From a checkpoint of a small multi-label image tagger: 24-pixel images.
Rows from block 9 of a small multi-label image tagger, named by matrix and row number. Rows with one number belong to one neuron. Each number is 128 + 24 x the weight over its row's rms, rounded and kept within 0 to 255. All counts start at 0. Numbers have three digits each.
Before each neuron's rows are labels from the 100 images, of 14848, where the neuron reaches its highest value: "strongest on" is what is common among them. Only what is clearly more common there than usual is listed. The data: aerial photos of the United States (SatlasPretrain). In brackets: how many of the 100, against the usual share in percent.
# fc1: MLP up (model.blocks.9.mlp.fc1.weight, 512x128), inputs 0-127
# fc2: MLP down (model.blocks.9.mlp.fc2.weight, 128x512, transposed), outputs 0-127

strongest on: crop field (49 vs 8.7)
fc1.396:126116103124100118146197064166118079110115074141146131111146171098099135099135125110111136145100115162116084119121106109133151143158132134124147137165095129135117134114148134154136106131121163145172102167125163102120124127083127151132116153122132139141132134135144094107108141143132131110123117131140130120187098143112114106118114156119143092178116077140141087140076113155136172159135
fc2.396:137124143119133117099073181128122172085129130129139120095122105150163122154097126118150147140173129091133135119151106143119106122136152078110118103086110116110117095127130139132104179100141118084086128114142081156110134112126129120099120149134170112125088117118126172146169135141130107179129100100125112128129134098111117151124150086113140186098156160138145183148159135128102113138121

strongest on: crop field (39 vs 8.7)
fc1.302:155117125135108105121210093126112101153155104161155142113150167138075165117163095103143155133131117163120083124135118131133129106113112136141147130147119122112131098134106121134152075140092130173144115120105177124141139104137095130137123147133127128159125100130139059116121131138127154144133152140136138088173118137101113091142129150131109070115115066133161128150072133127125123139138
fc2.302:154118139101115099142058150121125128082133126131154119109130120128119117149101123138163116155113118128115128102142091135146111120129147067143147124090126092144136085134122157133127159103127125079105151123114120136142120107129110174102086184142132144110100121140162187129143145150116104152118078073135102151129099128115116146128141094144165168117163145150136136172148149109078136104136

strongest on: building (89 vs 42)
fc1.336:101141096142169172152139098124151105144130167112110142174115125101115135122151117089092141103110141195165096148112134113146101134116120139144071126143139109142126137128154167116128094099088134098170134127142112092122092134134157153135171135153081142080145099128153137136132122103116135106192141138115120127131091098163139103131127145148139094154117116132083137095131102137155114141123
fc2.336:096160122078113115137147094132169103126111111096129134093128108123156080100113135137112100135133133121095151149133132102121109062181135169094142110176135117149119160145164107109147123144162152157139128157133153137173119120114117130121136104087166156104145145157103106094101195133135096086118127144133125165141108140175129139115120121110154110159127126150155122141090132143132159137124

strongest on: building (71 vs 42)
fc1.318:139147111123146136173102089171134148113125136164145126084129135159150089123116082096137115137146157160154140145105078081178147139156125166138124120117114139120132147152129115089121106159134114121169179101139134107100101113075147106099127093135147111145112087138144098136076182141097129088136125162141135112126105138107110105153158140151146107138110151160157140113141117122133112155121
fc2.318:140100131185120150114126147136151129115156181112112126120134132143095134117153131138159128144136129105137129146147155128099109083056132117121080135138120170121155130121102138108126138095091140149129090125138163133118131129130137117138128152149121209119101153071030134132104158150130118137151110162106147117137131084148130116163155111123138111103102121104132115132123145119095154115122

strongest on: crop field (34 vs 8.7)
fc1.510:157168110148171143151108126136149125148149188114122146183149122094113109098161130115118126126094118150121107125125099130122119075093108106126125140170123045127063126109147161138153097103137128134159092121126149140119099142151141159103116152106095165074111133160161137126117158124135132106105134125135139165139102123158124114112108115145139130162132123150101116111112138108127139183114
fc2.510:088162136114094131116132124123117110124079118141133134085161118118129136064098111145132116134173113112110146166120157129124120085146107144115107115146140129149210166109131080100148125133142172129170175167140128100157126106112146103156147112127163137143118119148109135100096163133110122105154138130137142108129144122137153138132128146117137090170093123148166138124065132124154153095145

strongest on: building (76 vs 42)
fc1.46:120149107081136118108123083143157099112072123114132092166137133142157106145087094125101132160119163189100167117141124124177082132162151158095109145131086127138149155125149174086121116153106132102113074129134149129158130163135123104125108111143124124139143129130112195124134162150167125128132127132109079141173148100108108099143099139144135127109142132148110104126130129136119130123139
fc2.46:123141124126145150131159124100144150112120141119146124133109158135097178134134115119126114113125109114144106125109139138166175115126139119135136154127200124101145121144083116166120153155124164118157124141129113099078084145126116128142118135112096020127117112134139106128109095130123126130103096053127119061159151150131125134166138140124132131112162112122146099114138124090118148124113

strongest on: crop field (48 vs 8.7)
fc1.295:073113103149113141124157125127120131163104137128133165116175157117081130085174130120109115129155111111150122174126124136131147118103067131155117135185149127111135130061137143145128096138141138149155153111148164142132146138142153126139145094086092122134173103114133082178091131152129157096159131139129161136143137143108100102157120150152117117145122103120109136114070137106129149147134
fc2.295:137079098111136109141079125133127118101147134119139141118146129115141106131114132126137118156094126117114131102127078123159136144150135103175172140100114137143103113115153155148114156096141119081085142122131129130118132129128131169100098163117134100107108106110140171133150119174122109150122075087156138153134116141121087148127133109124180171135177154143130148172142136124050179125136

strongest on: crop field (63 vs 8.7)
fc1.0:141147125158133116098188119140117099193154129157136129160138140134133144099144147127118163115163132152125116157117132108115081093110096133139100134166126128119083131126121125100148097139118117204143065131099136117127147124125137138134130121142134121146162142138139089127119122124113167119123170170130147135140141103122138098128117154115108058110120098070100115106071111129132137169128
fc2.0:142120141096083152136052149099113120097130124131126127099131122149129117151101108137136098169084109104148188108144162155123136156117126135148149117126125134140156108116133142103125167098171128079074157106148114159114111117157104104116136105128137123118075106123133144154110130125114128142123110137130113168112132160104137145134164086147154145111138129182176173122148151117128117074134

strongest on: building (72 vs 42)
fc1.43:148126143130120155092108130143148132097136104113115115101130106091161133124076110138136108146126121143129083152154114140130118111155134101101120116183112113144158186133153182089109127162150122145132120171142152158156159104087136076105122163120137122127101094116143108137098140141139162136109099138112151120197092102121127122135090177136112119130130128149152113117139165099128073116115
fc2.43:111122131139116150134147132140138158116124118131143118129120145145082119116158159168169113121178150125135158138113153122132133202067128088161123124137120151086150117132112105139124144114121084125158127106137134129083135167131139103140134127114102027125156130144151153115118063134208121136123139116127125111141137110138105127120119076133151140112133140098122144128123116101119135111117

strongest on: building (86 vs 42)
fc1.173:102111100086134115113125079108110086140113147124138128183151116159140112148099113141109119157133181185109161108136122091139071127152131172108127146129060139128107138122133169107138136133114095076095099129128111144167162147142109130111138093133146129115149105159131155131148136144146103147160122148150079141134116096148125120190102124126144110118118121145100156138125120138129093107132
fc2.173:145146127137135150146135105123138143132127168124131115129114160122062163142118124132136122084111107131136129135123132133162173068142141120121118172118177114130156102142099106177141123175150172116129125137109138085076051146105119120120101132130105093118076114131109132130111085128121131117102133069131119058128156160132131138140133150096160134123150126146141109116142135118115155135114

strongest on: building (68 vs 42)
fc1.40:147138123128124157137110133141173157115168085139154146085131137134122130098095072080130072156173148122147118178127134117152142108126103114122170126145133120146131133112064134127148135122159123109188151140118144130125108104136162074161138148099134116137113102151143151134097151111139137166146106153109154088153097088134138114109151149113136118117137138148164113142167101093127115094133
fc2.40:129112138104114141123140112155133122123143133119134129149122150115131135123160142098173141154140130112132123156159147128100098160107131104112100110171080172077129136120155149085105133118132088174148146131135133126108192145095142146095132133133122113135210138134116104120111094137213124122165087138138120162143095107134109105126077094127135109119118124093089136114121145146126117119125

strongest on: building (76 vs 42)
fc1.23:152167104137094159144129136094146120146124124121148137178149156083139121095156135117108125133106117132149147131093135128109132111091088145143125124115112086106146126106147139100132128088132127141135095099138128115090108152120126133173136153139099159124097148160191127139096131140161159129129158153135114136159134134128130080129123097131151099133099058149139085091043133125145148112124
fc2.23:123131152117110125098140136133102149120098111164139123068135134141113168086092100120157132107164122117116096137133158130132137151155137121074090115114151139137177140128102077132132143166104161131158172185139119121152116106123127086127149139130178117179106115142124137093139141115111115132155112097123116075099145105122149157136131160112091114154106158146159157122099124152168111122145

strongest on: building (99 vs 42)
fc1.122:169107086156114100117139105160163130153095102133146131137118147146104163111157129113152149121084151120113139090114118117140187118139130163152173115131100109105141073166108119168147098117118093140044131123128155118127151143164121098122136113107105131125134138148163130113116140127166126118125147111140159101070163132158119132117084119102144091123133105140116128153110116131148120088097
fc2.122:145153137100123124155150098132148103129141137125129100134074113122164101143111145127123095134150149153107121104123131083108077126146158128094109113128133133137155171242143116101150161119110150132195130157112114129186138118089090125124112157160146114120122158143107123068126136106128100114120131133101098119140088113148155122120147126123126111143129125113154102126107108127131138109131

strongest on: crop field (28 vs 8.7)
fc1.198:128124118141132104159132128152135170144147143138145132167152143135107073117133150139139152147101120122131153118139106142106125088087101101122178136140115098111079103107138150181147090099117124123104071120130156163173127130106134152138144102084129133121088180139134123143121141134123142129085138096131117157182134127123084112070126097125117168122117118142150153130128135138137104193114
fc2.198:123139128127086143132138102136120101171122104161142143119144164111131150070139110139124097136155129125131141156105158113132156158156086159141100150157141135140146161131116108108147125179120134151171159155114109101150097133128141109152135127161128116159137142146145101106104090114112157093144139147126109115109118127132174107114116183124119056155110094149107107099054126144160136100142

strongest on: building (75 vs 42)
fc1.249:143139123128070144124102154121153133109146115146113136112152133133155137114062112132131107142148137142151075157117132123095123118131113117117156129156124128129123179148081141130127137112145116089179100168169148103144162115109147084144102190104140135096087120139124149129093165104115132159107137145087132152194111086116121144117098150125100128115130145099145094133127119085116123107106
fc2.249:115129137089142134129144131124133128099123086128159126135124134128094162127139143119186112158123144117137150139147150116147126218120129112144135113147119158075146145128129150117112167121115105130130138126142094098095174155101121128119137109136107042129196134163151140117123053139184121117150106122148089109132115133131119121122092106139138126114128117084099126121114128136135107113125

strongest on: crop field (50 vs 8.7)
fc1.327:132157119142136131144148119162131141141142125129135135154162131107123077107149153128099121137096115124127114126135094124096134072100093130134162126134118079102079142097163157166156115071117145148139049117125155162125131143112127149114119145091131148096097160140150124138111163133159151117085159139124133145183102122124109094097134097134155163141116104131155113113099136121128145181131
fc2.327:091109127106115147130117130120104119116099126152157149110182169116121158066113103134134107151131105105132150146098164145153158192146091146141127130136124144121178157083127091118123142131132150128145187152153102110140109125137143096153152126139147079160096103153164145121105093155119134129144102103151123112119159129115148127140125133125154089166132112147149147123067136122144160098154

strongest on: building (69 vs 42)
fc1.403:105130114153149114115097104107128169137136129144152143109122127154126148164109054111093118133089170110148117139142152113148215128169124119111129112161100126147128133141135098160121153083147120137183126124123147158166116106159156076129169145135119118093133117112149128135121131140157123125163116117106143078148141140122139128150165188157096123122152136148139103141126140129125091153118
fc2.403:126081135099081146125121082174140123130175184120137114129132132124120078120164140143167143137182152124138146151139137127074097119099114131155098113111147095078140108117134086074155104152117102114121092133120171179104129124127130136132122141131185125112126168120140121137127148144159134157136152145094123106080114102134126123107131119124154142106106131145164138126130143172103133120133

strongest on: building (73 vs 42)
fc1.368:137130146127118136111127096106136064099120086093108087119144127127145139153092116133158125166135144177118104137147121117146052122116136152122115125171095115140140124104165175062133141181148163156113103133144144143145160126084125097081112129140162130124139134131138142133138144144162130125124120159122095141164122113149109108126079142145144147131108137147147137134149163161104084133151
fc2.368:143139113183128136135120125128137158120125156134140122152106167142103154131131136155131107081121123113134153114112131130152186112098145086138139160109170143098137127143082100194124125121140123132136147110131115113080082134136144116153122129107089040132108117138125138125115072126156130135086133086132180098147152151137115113140167114119134138118159107129119136122134115062129134115110

strongest on: building (79 vs 42)
fc1.477:147124126120109146159142086116136104137158065136132141120131127142134127120100118086127081143178151119126128190117174143132141106132137086115131138127138120138150080109071142135158132125133125065162127120128134099094113112125149083170146168102137121138125115164139188130103130129124143120096126152081134075150133108151116131091125116129144125108152141122175153140136093087134128131138
fc2.477:121126137077156139108151122134126119113140101132136137141122136116134153119141121103182120155084118097131115129150145128115112178113138107090111123175105162068106143127140171107104142133142109176152133147146151152123167131129129144098107131137115082143204126138102101116107092133183119124146091142148106182136104121132108101146093102135120123124128119115057114106121161149145112120128

strongest on: crop field (31 vs 8.7)
fc1.293:127158116106145131165125106072145116177133155124121143179152113101058119087148128155146123123153134158116143173089133110156075087089100134151099134147123066108166128113138131089133100137110104178172137120121134122131093175145111156143126113128119136114136145169158148120121149138139129092122168116162112143144132143144134121146100135145134105148120137110111085136103131121133138137115
fc2.293:132131151125065131139125116117093110108120110171157126085165148105130128081127106128110100129128094121117142138150152143121150104114102147129118124136139125159189150123133117102167142109147181115133159136119152122146112098138134102156150134111125195147085098130107117092093168127118141125157128151130141114141131162108129107137147134135135096147097114192172145130077140113133140084172

strongest on: building (96 vs 42)
fc1.485:133128080173123131165118113151164136166115099114125131131111133141060131163162152133118132104106158144138146120107114095120139123089117159163120100115133088121176113151135155171132098072064087115119140106137124136133142173157108156109145091134094135093145128144161140137127110117168128089143170149112128117105115128160129130110125115150139131109123116139094141137139102143160097092096
fc2.485:125147118078123123164140096136198112122126120076130125121107128137181088136123153129114074145129151119099154095126125082114127124187148157091149116155133124129111166173146097110146164134148145148132139138132123153170117128119089125107115127112151146094115159156122109097112161122125083092084108128119102134123088142188145138104140117114150121148152120143160113135113123128131156117105

strongest on: building (73 vs 42)
fc1.334:143146154126137122158117188161153195132140105133138144109131136081130122106108164105155127146148126105122119090113117109131083119165121144142116115136108150152131132147150168121109130163126111146122127118129153170145154185052137132134123080144130155165184088170106093119123141146180157120124128131135117148126134133108124113155118119089106089135103150139100116115124155140105138114097
fc2.334:092130118189140144128133160125126135083147144131121127130124103138090158123142123170098131135139111140118162102121149130130184160065145103134113113118117097161170138136114089101128144114105145131133105099132131155092068155137151142186130112107111148122096095126133115119122101128103115135116152097141190042151131142129128143138165140139115141139121170145148135145147113104117128116126

strongest on: crop field (63 vs 8.7)
fc1.263:123113124133147107116135146139110152139117123148129132111133149112130147113104109118136161063122135150123071161134106120140098110104134124126100137071130113131169116139102114170113039147080122134141148147116158127148146121140153135107146154117172145153162109127150144123169135153119133157146145092148137123093141088121086106161131154132110136123080103053119117134126130148122106171136
fc2.263:096106092125112152157131111115120125136120118129137158133174165104120133091162142104108083160107111110136166130111147128121155146126086156155144161185103091101125166083150122109136147132153150142114156112153167151124119163132133120143136101078095179124114107134170096139082147163140148092126101143146124123138123168123109100134126136154161123160107103165144122126096132137130179121148

strongest on: crop field (46 vs 8.7)
fc1.273:128158107166116141140107138135137113147143145119130131187150130092146089107161161140103131157113122129140152118113105143088137087104090108161139122127101098120098127099150167115141129056154121125115096098126115140123140143116166142172124141121099137098096166137155146155113143143178159149090153168110134165169138121130120077107121074139160140115123106148125112103093123102116149134128
fc2.273:102087118124118109125157117128118154145126123151141145103146170120085180079130116120126133057148140137115084157119128117148143158115113154106102154104128107121157144122099070158127115158088135158136139151125154132134106147146136111126150131108162169175106101142165123104151134147109129120156126105151130055100153119129108120142094182120106108157096112126139134144090122160137137147140

strongest on: building (90 vs 42)
fc1.84:125102116137170116154136099170130124103114118125131130157127129107103130134143135092172148118167124153124119137127085127151115126117142101157154123115074112115156088131147123153107070115090132115126141119146153113155172125138157144085140143117090142126158133112151162113160159168166113140143110103152129131099119088124081118098076099126178155150116127069087116150150122135100152146131
fc2.84:096153137134111177149133143120129148137121112121092119136130108154153135133146141131089091133112129099167177119132195146091127128124098190111127129174136114102108163106133098111142154147151144143095123094148122175129120154148115078136173057092107159118126125127122084152102162093129153114104131161106108124131135151116155123129147127159100130115106131146142138087136129121161107124119

strongest on: crop field (43 vs 8.7)
fc1.15:080109079154171135129141087164136119127068122117134180144164161095134149087149096104161134163128109114127125102106098142135142138155100101139133146138109090113139119061104134145092121125105128118159150122152133115126146141118176136119097122111129145128143122129182132158144128174139130132135101102160130121086126086119100109110119120139152129152134091101132113138084146116111178142123
fc2.15:160150125100102127157119114102136105118150105123113105146118083134121097159137136164124113155067133133129167077107115124144109084148144114162188111103131087110134109138143152119130131083120101106101125106118141140111130135137102149090100157154095171107135129135181165135146163129160114157113140110139111153135100148126132135135143077126163143099151122117144104146157122094083150078120

strongest on: crop field (81 vs 8.7)
fc1.119:118126128135141105109134144144116150154098091153149138100153165114144148110107114124137157077145134131125088159131106119137117102116104134119106133069136111125175128128103095164122053152098114146139156135114152119129142118141150128112140140121175144151167104141159119138164124157116143147145160114152144108070144101115094108149131158131113120112085067057125111132092138145127104147131
fc2.119:101091090135128152144135127111098135134137129130131165132180156114114139102154126093123115161102098115148144122105130154138154148110091135180159165149099102102120149067140133130109146110142131124096145109161166142112128158131138120139135119086104152132102086115174117157107139187129152135132084125155136114156153151086077102147134125149166135146127104150152138130111146125096184131151

strongest on: crop field (31 vs 8.7)
fc1.237:085125086139174144161135092178131106129066149118136155170158155099133147102124102092150122175119112115147136088103122139139132138162096090136129145125118102122127140074104149138095128110116134121139152127142118127128141134107179119114103124114120142126127111130176130165127144161145139141141110095148121156074125075120112087102151113130150110136127075112137135114086131101105173129133
fc2.237:173139124108093119172120122101139104120161112119127111144118101128126089160139147168117111154056132140120152075115106117137116105141140118170189121112136101120133108143139160121138134087119099113117135108107134137131127131147089161101089164154086156101129136135177151131134137131143118137100131096131106165145087166130129129136143085128162138099163119129150096147148126095089153083120

strongest on: building (77 vs 42)
fc1.493:153125134117160116127138148135113092140110115149135136117152134123104109151136137143148131098088115139130104141123143118156109148132100161125151137133081126155122152143118122123114152155155082156141113120130112137122147134082151149054136105132134123126212185164128150128138149137200108111123101134173116161137141108107102132148125096160116083097083156098121083143127165144141132116118
fc2.493:147101122179074128129105128102132149126137136124135116152129118109179104141114146172087133086138128106119126136119114129145154167140119148130122145104164071113169118124133112115158166164133121142091141099113147111114118130169131120176120150107126153112091128126155108125135088120102129145072151098129122086125140171128123134175184168101107155120119160123183080132139130128117134135120

strongest on: building (87 vs 42)
fc1.235:130106106153205121143148127159143142121118126120138139176129159130126141137149138079185159114153129132136120121123079132135132119099128085147159128125085100083144098125135112172120066112085127122138147103151148103144169123119141147094138129114097141121147142131167145147149129157129125127147113088138144116097120099127090118086089093120169155136135097073095114131132131124115143147116
fc2.235:105151140134135169155150140113130145160150123124078105155116090152139123138157166134092107117110142124164162133129179141085136105100095197142152122173117130104097157117154104125140123132141116156092115090138139165121138168147115095133176060101091128116140131114110093153114153084136161115107154157100129137121140146110142110127123125149109133107104141113121127085145115126153103136107

strongest on: building (67 vs 42)
fc1.14:162115127155121145145133078134123151117162091126144144092127120100118113131144102120130087129143138106154138156123126123105169127138137085147127139153200131131136150132112098166122138140147124131182198121144114135113077121159135129181148161075107115093138133128147115129115143135113145146093125106118190092108117129117120094063150143142108140126156119152170134122120108105138103140136
fc2.14:112127128106117130099149133142131114113128119123112131134129102124147083118150141105151161217135141114130141148141129126099071135109121107131110108155054139097111133115168163069118120115125124180132135132137131151158171133113155148123136140135151162134173134110097103127142181129139136143163108151126108198140114059132117094132103099136119115135100134112104119134122133147122116148131

strongest on: building (86 vs 42)
fc1.313:142112097165103103114131132155152167134110102138137123115122141150124141120173139125129163119082142118121153106123124137120178103124125138138172123124096103119098049162117131160148090129125113126024111080127160135118162143143150107138151099085102155132124125138160114116127165116133141134129126122118168102096159134139079132119087126112123132106109106140133157142123121126143102119098
fc2.313:134154128111112123153170090119136104166143114137122120126091120118114112113132149129110100128151152143109122122117130083112118120126121150114115122143140149127181179230148100111159139129102141152212145165106133130166119138100098133133121139151133077126130154129091109081119103101132126090133158134103115094138093134146162115122127149126124097151114134125143099120085105142143139103129

strongest on: crop field (44 vs 8.7)
fc1.267:101122096134122137116165132129127143158131120125141156119165169117095131100178137108119138098161107108152116185120113136123143124093071143142129128186122118096122122071141111136127081132123125172146133109146155133122148143150139133127154101100107131130165110128149075182086124154130161096157142130138151137139141138112093099144093144129130124140118082093102111105064139140141132162126
fc2.267:131099110107134127143064138116138122106147132104125131115140119121155104141116133125119102160088124096133144096137102137150144143141127120177168147106115140142099123109155155150118175091152123075076144113132111144111121134131130151101110142114137105095098105103134164147141121158113121152107069101142131154140132147118104141138141104137185174119176151155128158151152141108052170121131

strongest on: building (67 vs 42)
fc1.304:124124148146127120134131097139144120114140104124135118092101123101115152098143135086175116110187066121139145184133118153127113104134141095145153161126114131113142128142103134104135134143126100115125135141150115106128138107100127112132179177105164126171115096141139095164095126140095135106090107155139171088133099175147140087137131173103157130105130122141178135098136184130152123113110
fc2.304:128110109138122129129112125141115108120123124145098142142130114144114125110143135151155140150101137117121139093130162117129109144071123115098115123171070154142142128127105157146112096092119100171128142136154155160163159148144147133107092113128147155142174134098056128122103138127186117122115107171139123211147140115132113122169130075154116124159126148106059115131126118120146125114124

strongest on: building (80 vs 42)
fc1.223:178121122100170134149115167166130171113106083146117141070127120121159123106112110084149119127147122114143117119136111103097088128173143104122115120151120121141140136121160128096123112214131126164149141098130149183152105141110111122109125128127150113152159113126137092117128158124182180143113138158118139161133120157126122109140141129144152124131094149175135092106122182126120114124137
fc2.223:123109130210106147136147144140151136112152173117113118143119123132079097114155127161112136113166119133128170156113151143138134162040139093142123132116129155132143102128118097121127155090120134143147097090128127130095100139110156129174147126115082168132079128111091137114127106130141115143150127101118184093133143104147131119114159113156099124131124159103158123143135114085103146119127

strongest on: building (75 vs 42)
fc1.499:049110126118122125146149066061129101106106165137132101152135139153088116142139129163116133131113147148109145161149101142159138112139128189137138128096092133153136098147114159132146119105175131087148113144115114083095162138136143119127131108128106128140135169133125191145145104148157097070149133102111099123104159125124147148127131146131104119117151114114117151148135104135126123100101
fc2.499:132138132087208125100123108118110122131135101139131137129131118118200136138094094110119131080046105092131102086134124134133129082202131175107153131130151106138125135140123135126117099170110119141116117149134132152138099108172104142101126130116179122130115131116164099137109143135126135115076125140141117165113147141114135122162143152112145113127136101118155120107117159157140123158126

strongest on: building (73 vs 42)
fc1.170:117116098093122121177143156105137077133110138142140125123138132150129160148125118142149134128132103145135104131129139140113100162089120132134112136093117130131089109141116103128145141138124129149147119146116176152102122182087117141091129080153117110118182157148115158122149140105157110132106105142157105195093139119102099155157139092113138158121101115128082050116128170159128166122100
fc2.170:141136127180131114148123132122121098097142126125125120166123096102151089138084132144078156085063091104125149109125107143158160148142135129114199118093147110147152147129126094153131139125117163146119126119115086099119111115123123181181118133131106128128104122121154084134129130123071137134114126128145185095125152155127151116125192171121100126154134138124148104132136129116137132146126

strongest on: building (73 vs 42)
fc1.325:140132128136140103135138113164108195144121131134118159128121123141117148131136138103064086149118164102118135121149135074132166147188109106148129120144162124108102149132103132150150142120142160107135183095113123141206124116133148114121131124147149121157091120147141107120141114137174130140134171118154139070153142119133179130144161120176143107155102138153104140149140138143149089134126
fc2.325:117099146097078143104139113157142134120147147118114131118123123131119112120164126106156147190177133126133142173136136130116105086092121144152087128121113092083154111121156120046127084155097140144132098140123161158107087135147127141139144157139150190127097145100114113128139125132115130137196105127113092118114082108136114125095123139131117133113106139148135132133146137176098122114140