Rows from block 5 of a small multi-label image tagger, named by matrix and row number. Rows with one number belong to one neuron. Each number is 500 + 50 x the weight over its row's rms, rounded and kept within 0 to 999. All counts start at 0. Numbers have three digits each.
After each neuron's rows are labels from the 100 images, of 14848, where the neuron reaches its highest value: "patch colour" is the nearest of a few named colours to the mean colour under the peak. Only what is clearly more common there than usual is listed. The data: aerial photos of the United States (SatlasPretrain).
# fc1: MLP up (model.blocks.5.mlp.fc1.weight, 512x128), inputs 0-127
# fc2: MLP down (model.blocks.5.mlp.fc2.weight, 128x512, transposed), outputs 0-127

fc1.351:495525481493565560477474478549577520459480620415532530521493537514552475493478465448476444425569471497504509575517525513415472519544502471433432443598524377532348534461485446494517552521538536580505498419581454556506504459491540411463526426417525612387485398543561421499453559460453470471467480510496542515471432491532499503433560516473447491535573497489485575478473516463578509565491
fc2.351:514561517497528451500556485508565468427470529440558451537433574537491491559485547541481497447518486482434483512518482476475529533531576533271533488536526446495514518544482456496541509531525488570532503523495450463503539458518441530501474444508450733446550587602528472452443445427510437413439524532475502516490464555575574534487505518469455492470539484440485446495514509500579436477450
patch colour: pink

fc1.466:389511472431569543452591487464507372477481456500523482518498547506533467480542532490512536593503494508524615532471600455492416505486515490484559389598451474463458502485598512375528416478453542512507475482513553490486543478505468568584578425482469542441612502569520409457430521474471457457570516565488519547523439512520511557474415454563504446542507461399486433493458480499562455475498
fc2.466:570519525458433552581507449518483511502562420530416416413418428461455457575534545447489468488588535578579458480478490475516503477472530530571487492391416540491624478559563486549492467466456533413515571489494544463527473513453473497428559599548503531519429506407482584492591537450507514581561483472439444457475446465465480438468495461457590539466411505508483489481589444542470501463537
patch colour: pink

fc1.58:515500447472454554559560548520548634571512388461458535447508484631479528501513534490447530407457539475554469473458503480486503470467444582498505458488482431450507486462503490560474461495450462511411422471602605604500524632499486465448574437409559514448496550501532494577493577504509548457502572430473492457552536528518406504500522485464472547496410501527557548465515486525592488538410
fc2.58:494489526459580475392478470439523407435494518514519411511450443450569461548505499503535473569503439459476578497518517545534495497553579450576578480576432503503380489606600526381543466534602519456420481454434525441419527448466541496438487514503461478461607499499548498394481537475500454532508453499523551547478527512512514542523403473537546513507528551457375502526572516461422516528533
patch colour: brown

fc1.480:565482437438480455527608460479533533614625461500506533507528512509527548495588490468494532379515564536510445524463457445498471455508449626512495508535453440467404489487458417507492464532447421636475366467519531541473471565546452520473487522516602479517454456542552418553464504581519532490432597519529506399505491492505460469543413523462506439486518461460503446500445512558533515541450
fc2.480:556445519555523500571548525525525521547526515432423486581496449570487589563616546475517526560383529562556489383541462535481565513481477533555558581465402550436423436477447490543477500491477437526423472400486537593456507557532483464512505469480389435522485493412473530573584509516523564560424426491482507478510526520473479433529476435559511520409521503509510467498584524433439517523451
patch colour: brown

fc1.460:401489478428557554472544491464512393462486464493521481528479526445509453482555498466508538546506481505530617574478607462494406521465533522481546433591408460476439485502612539392520424481467540519472445477544544501472498502501500575564587420470460573441575505557528416456432555484484444446562504574513480589521470497536496529484385461574508469570477478426418445496488482561556450540519
fc2.460:561539533494454545525501432527489470528552457533422404433403428403488494570542519464474470503579521593561458489473499487527527458497523487604472531396419549518570483591543490522506469491508532425515529514450524433491451510433538485448525635550498528526445491424488608464592537436513543594560496489447482446462478443466487409479448503451593492447441506522438487462575444489434534462561
patch colour: pink

fc1.450:409495472445580553440569497447512397469478452498526489522496532485538451464539521473501535570486482500528616541475600454499410500480518511493564388606440471461438513504612534387529422477465542515506459479526565480463548502501492550566584418473473551447616503555533407453425534471487456450567518564490511562522463500528512561499407463564515451549487459404461432490463485502563451501490
fc2.450:552498513470442535573517440534489487512559421533426419417422433445480477557534545449494469497597541610565469482468485463516483481483526522597473518374413552502616493569552489530484466478459525416507557488478539457531481514459500484426550607556499502534451498397493585479613526466495522600572485494451451456453450453469474426472492481458581520462420508498477484495567440534435518459547
patch colour: pink

fc1.137:504516479455585525478481573476513518517464466531473467371421517492497527520490474477508553598514509497502458488427428544609530583505466446501572529549435503495486483478446453467431527531519545443450511514517464545394455474510415492560568570483550475494517528494499429493489615545483531466570503357483489589497415533444491540616551512570591527521454504551377487512432474588537416481479
fc2.137:540554484570447512396592487473515514410527586482518566468492537491433470504580555563475555492474513496530454505539489568570613486375512534612480542491613485583510492495497338563494457447549425493536539517471508460476449529585543506397561504504449405449457504453524571486505509474528524504540487533527470462527585532503455465493515390431443571521512414469491445506496486539488506489477
patch colour: pink

fc1.350:362504510509557561545620483473473476502409510529464479519497514508478539474527482431447448569489555538531513453492584475430441504459492492421450480488553476510546599459501566446496488519418551438586579564533550573655540506502465502534556437444450620538536435499496482468538603468481490488557462436414393490563467442486495500518519516573421480500434472515561509489501488457543436488529
fc2.350:584482497446554548520580429552501531533590469513377528544488432519542522455562456390593488460576474544570462457473556517530491524465486604427521577541480546476442527478512459540471449588441508513535440511536558488497444530508407446419519520566550610560476525425419407501492470468471502495411495481532426425520481522492505512446472526447487468538424535493450481419540530605541477569478
patch colour: grey

fc1.209:502493456518467502435482492455533547490509504573494461545504486455464441424529558579551498552568472515523449536517497479533505527537513476533567452561511400413534506514519535439409537506517434472440563494485437591339509484449505489425496523431494377559445534491513532451525472426429543486429533374435468490477498488468564558603515496623581536582526457451462608487491480454529521556474
fc2.209:614467460566499468442522431499499568491580483494516540455502460564451495492533418575461531582387408413550533500535510554554501498473494542615442512497526463421481518516491459515515464425526418455526612561505615524425483460533524429422533522529470508433568585370483501509545479491542519517566523509516544595505533450505537472459488466495480522561471494526553391481516483533506387503433
patch colour: pink

fc1.204:499507442450443550572554520513552632557460415455475545477506493595517507507489524484435506417448548496553464479455518477498485481495454592481474464452503422447516523468516508552471448473438473503435402496584601596490519630469487462412555447432593512446488572522532519569504551514553543473480569446480417446543524486527420492507552484478479530495405489523594540466519477553591486571409
fc2.204:493501555463559495435501486468512434486478470523509437492483429470554478531528526506541454592527418418497635488509534565553518473553541463598598516615472519471394491564571486382526474582639484491433504457426539440454495477514531479438496481495427457463605522478557496432455524492484479513481422483530537532456528541494511531502400465508547496466539565479377497505545540453400536503518
patch colour: brown

fc1.326:544560475438462558473468448510544448483452536427518490499506512494566496457461479507523460568611489478539598513458605483497488508561486509442420475539472431476459541418508411375489515531582516569523549535560466507493485463493530419508503450564543584496507535604626450487488564499569510526447489497511477522441514459525546456503472478482480349553463407505470471433353493484595531481480
fc2.326:514524467497537487545521441581576488419421515403523486583426517521454482620498498515534489571533517505455523433486444462500432543623595420440477473491486469463480465551491553500478555484421488487536464509523442503442534504468479569384408521513461636420573541531574526507515506510562418497459492512504427509437391456558516519423523427480549555477564502418477493544590492504488533506452
patch colour: white; pink

fc1.490:500561434503494471432504528441571497545455418473538501470496554538538511504568530547470550507410530461468625527470529494490514417511487573497545468563461386426395465519487503460539425522509456539413413427499578518469542509580529486561495368431492568445562508610605458488452557505539482472437550568540560522483552518536454534499397459520493465468521436458509454518432508447551473475438
fc2.490:500475469490501484585613445478527460564495444492462519426516457474467467429523572523501419499552518510449473431440408425496528470500465576605539533436468550485651605567550407517484505497441478516550583551472540510574484577493478530484475514530495409478472518421516563491558474560546480483429458481503462435459474489534496468478529444476615523535481538492557436553450518500416628432515
patch colour: grey

fc1.175:497536485461535473499545502472513426567619467514492520541504477523567467509528495535466532454459497532524536523496573487455443460468470624435553481614514487520396548493530524477514407513490453628473449464501473507567509491548424518540563433539523473502637529540479378516408457475444517448431611572512541575563502554518543488534519534508448403487513492417443469442463511549582419534478
fc2.175:511602541517430558549425533487535530486498457442447448445469406504588474584448496551444422552426469421541580426547548557461534429498463530529567523506518501512499511516510515536590587478593572408430472437483495572497503477464518458479515433409505483395421492484443530518460553407473537488432449496462513521523510525511513505494589446544543596476506554572587534460590532414510500501519
patch colour: brown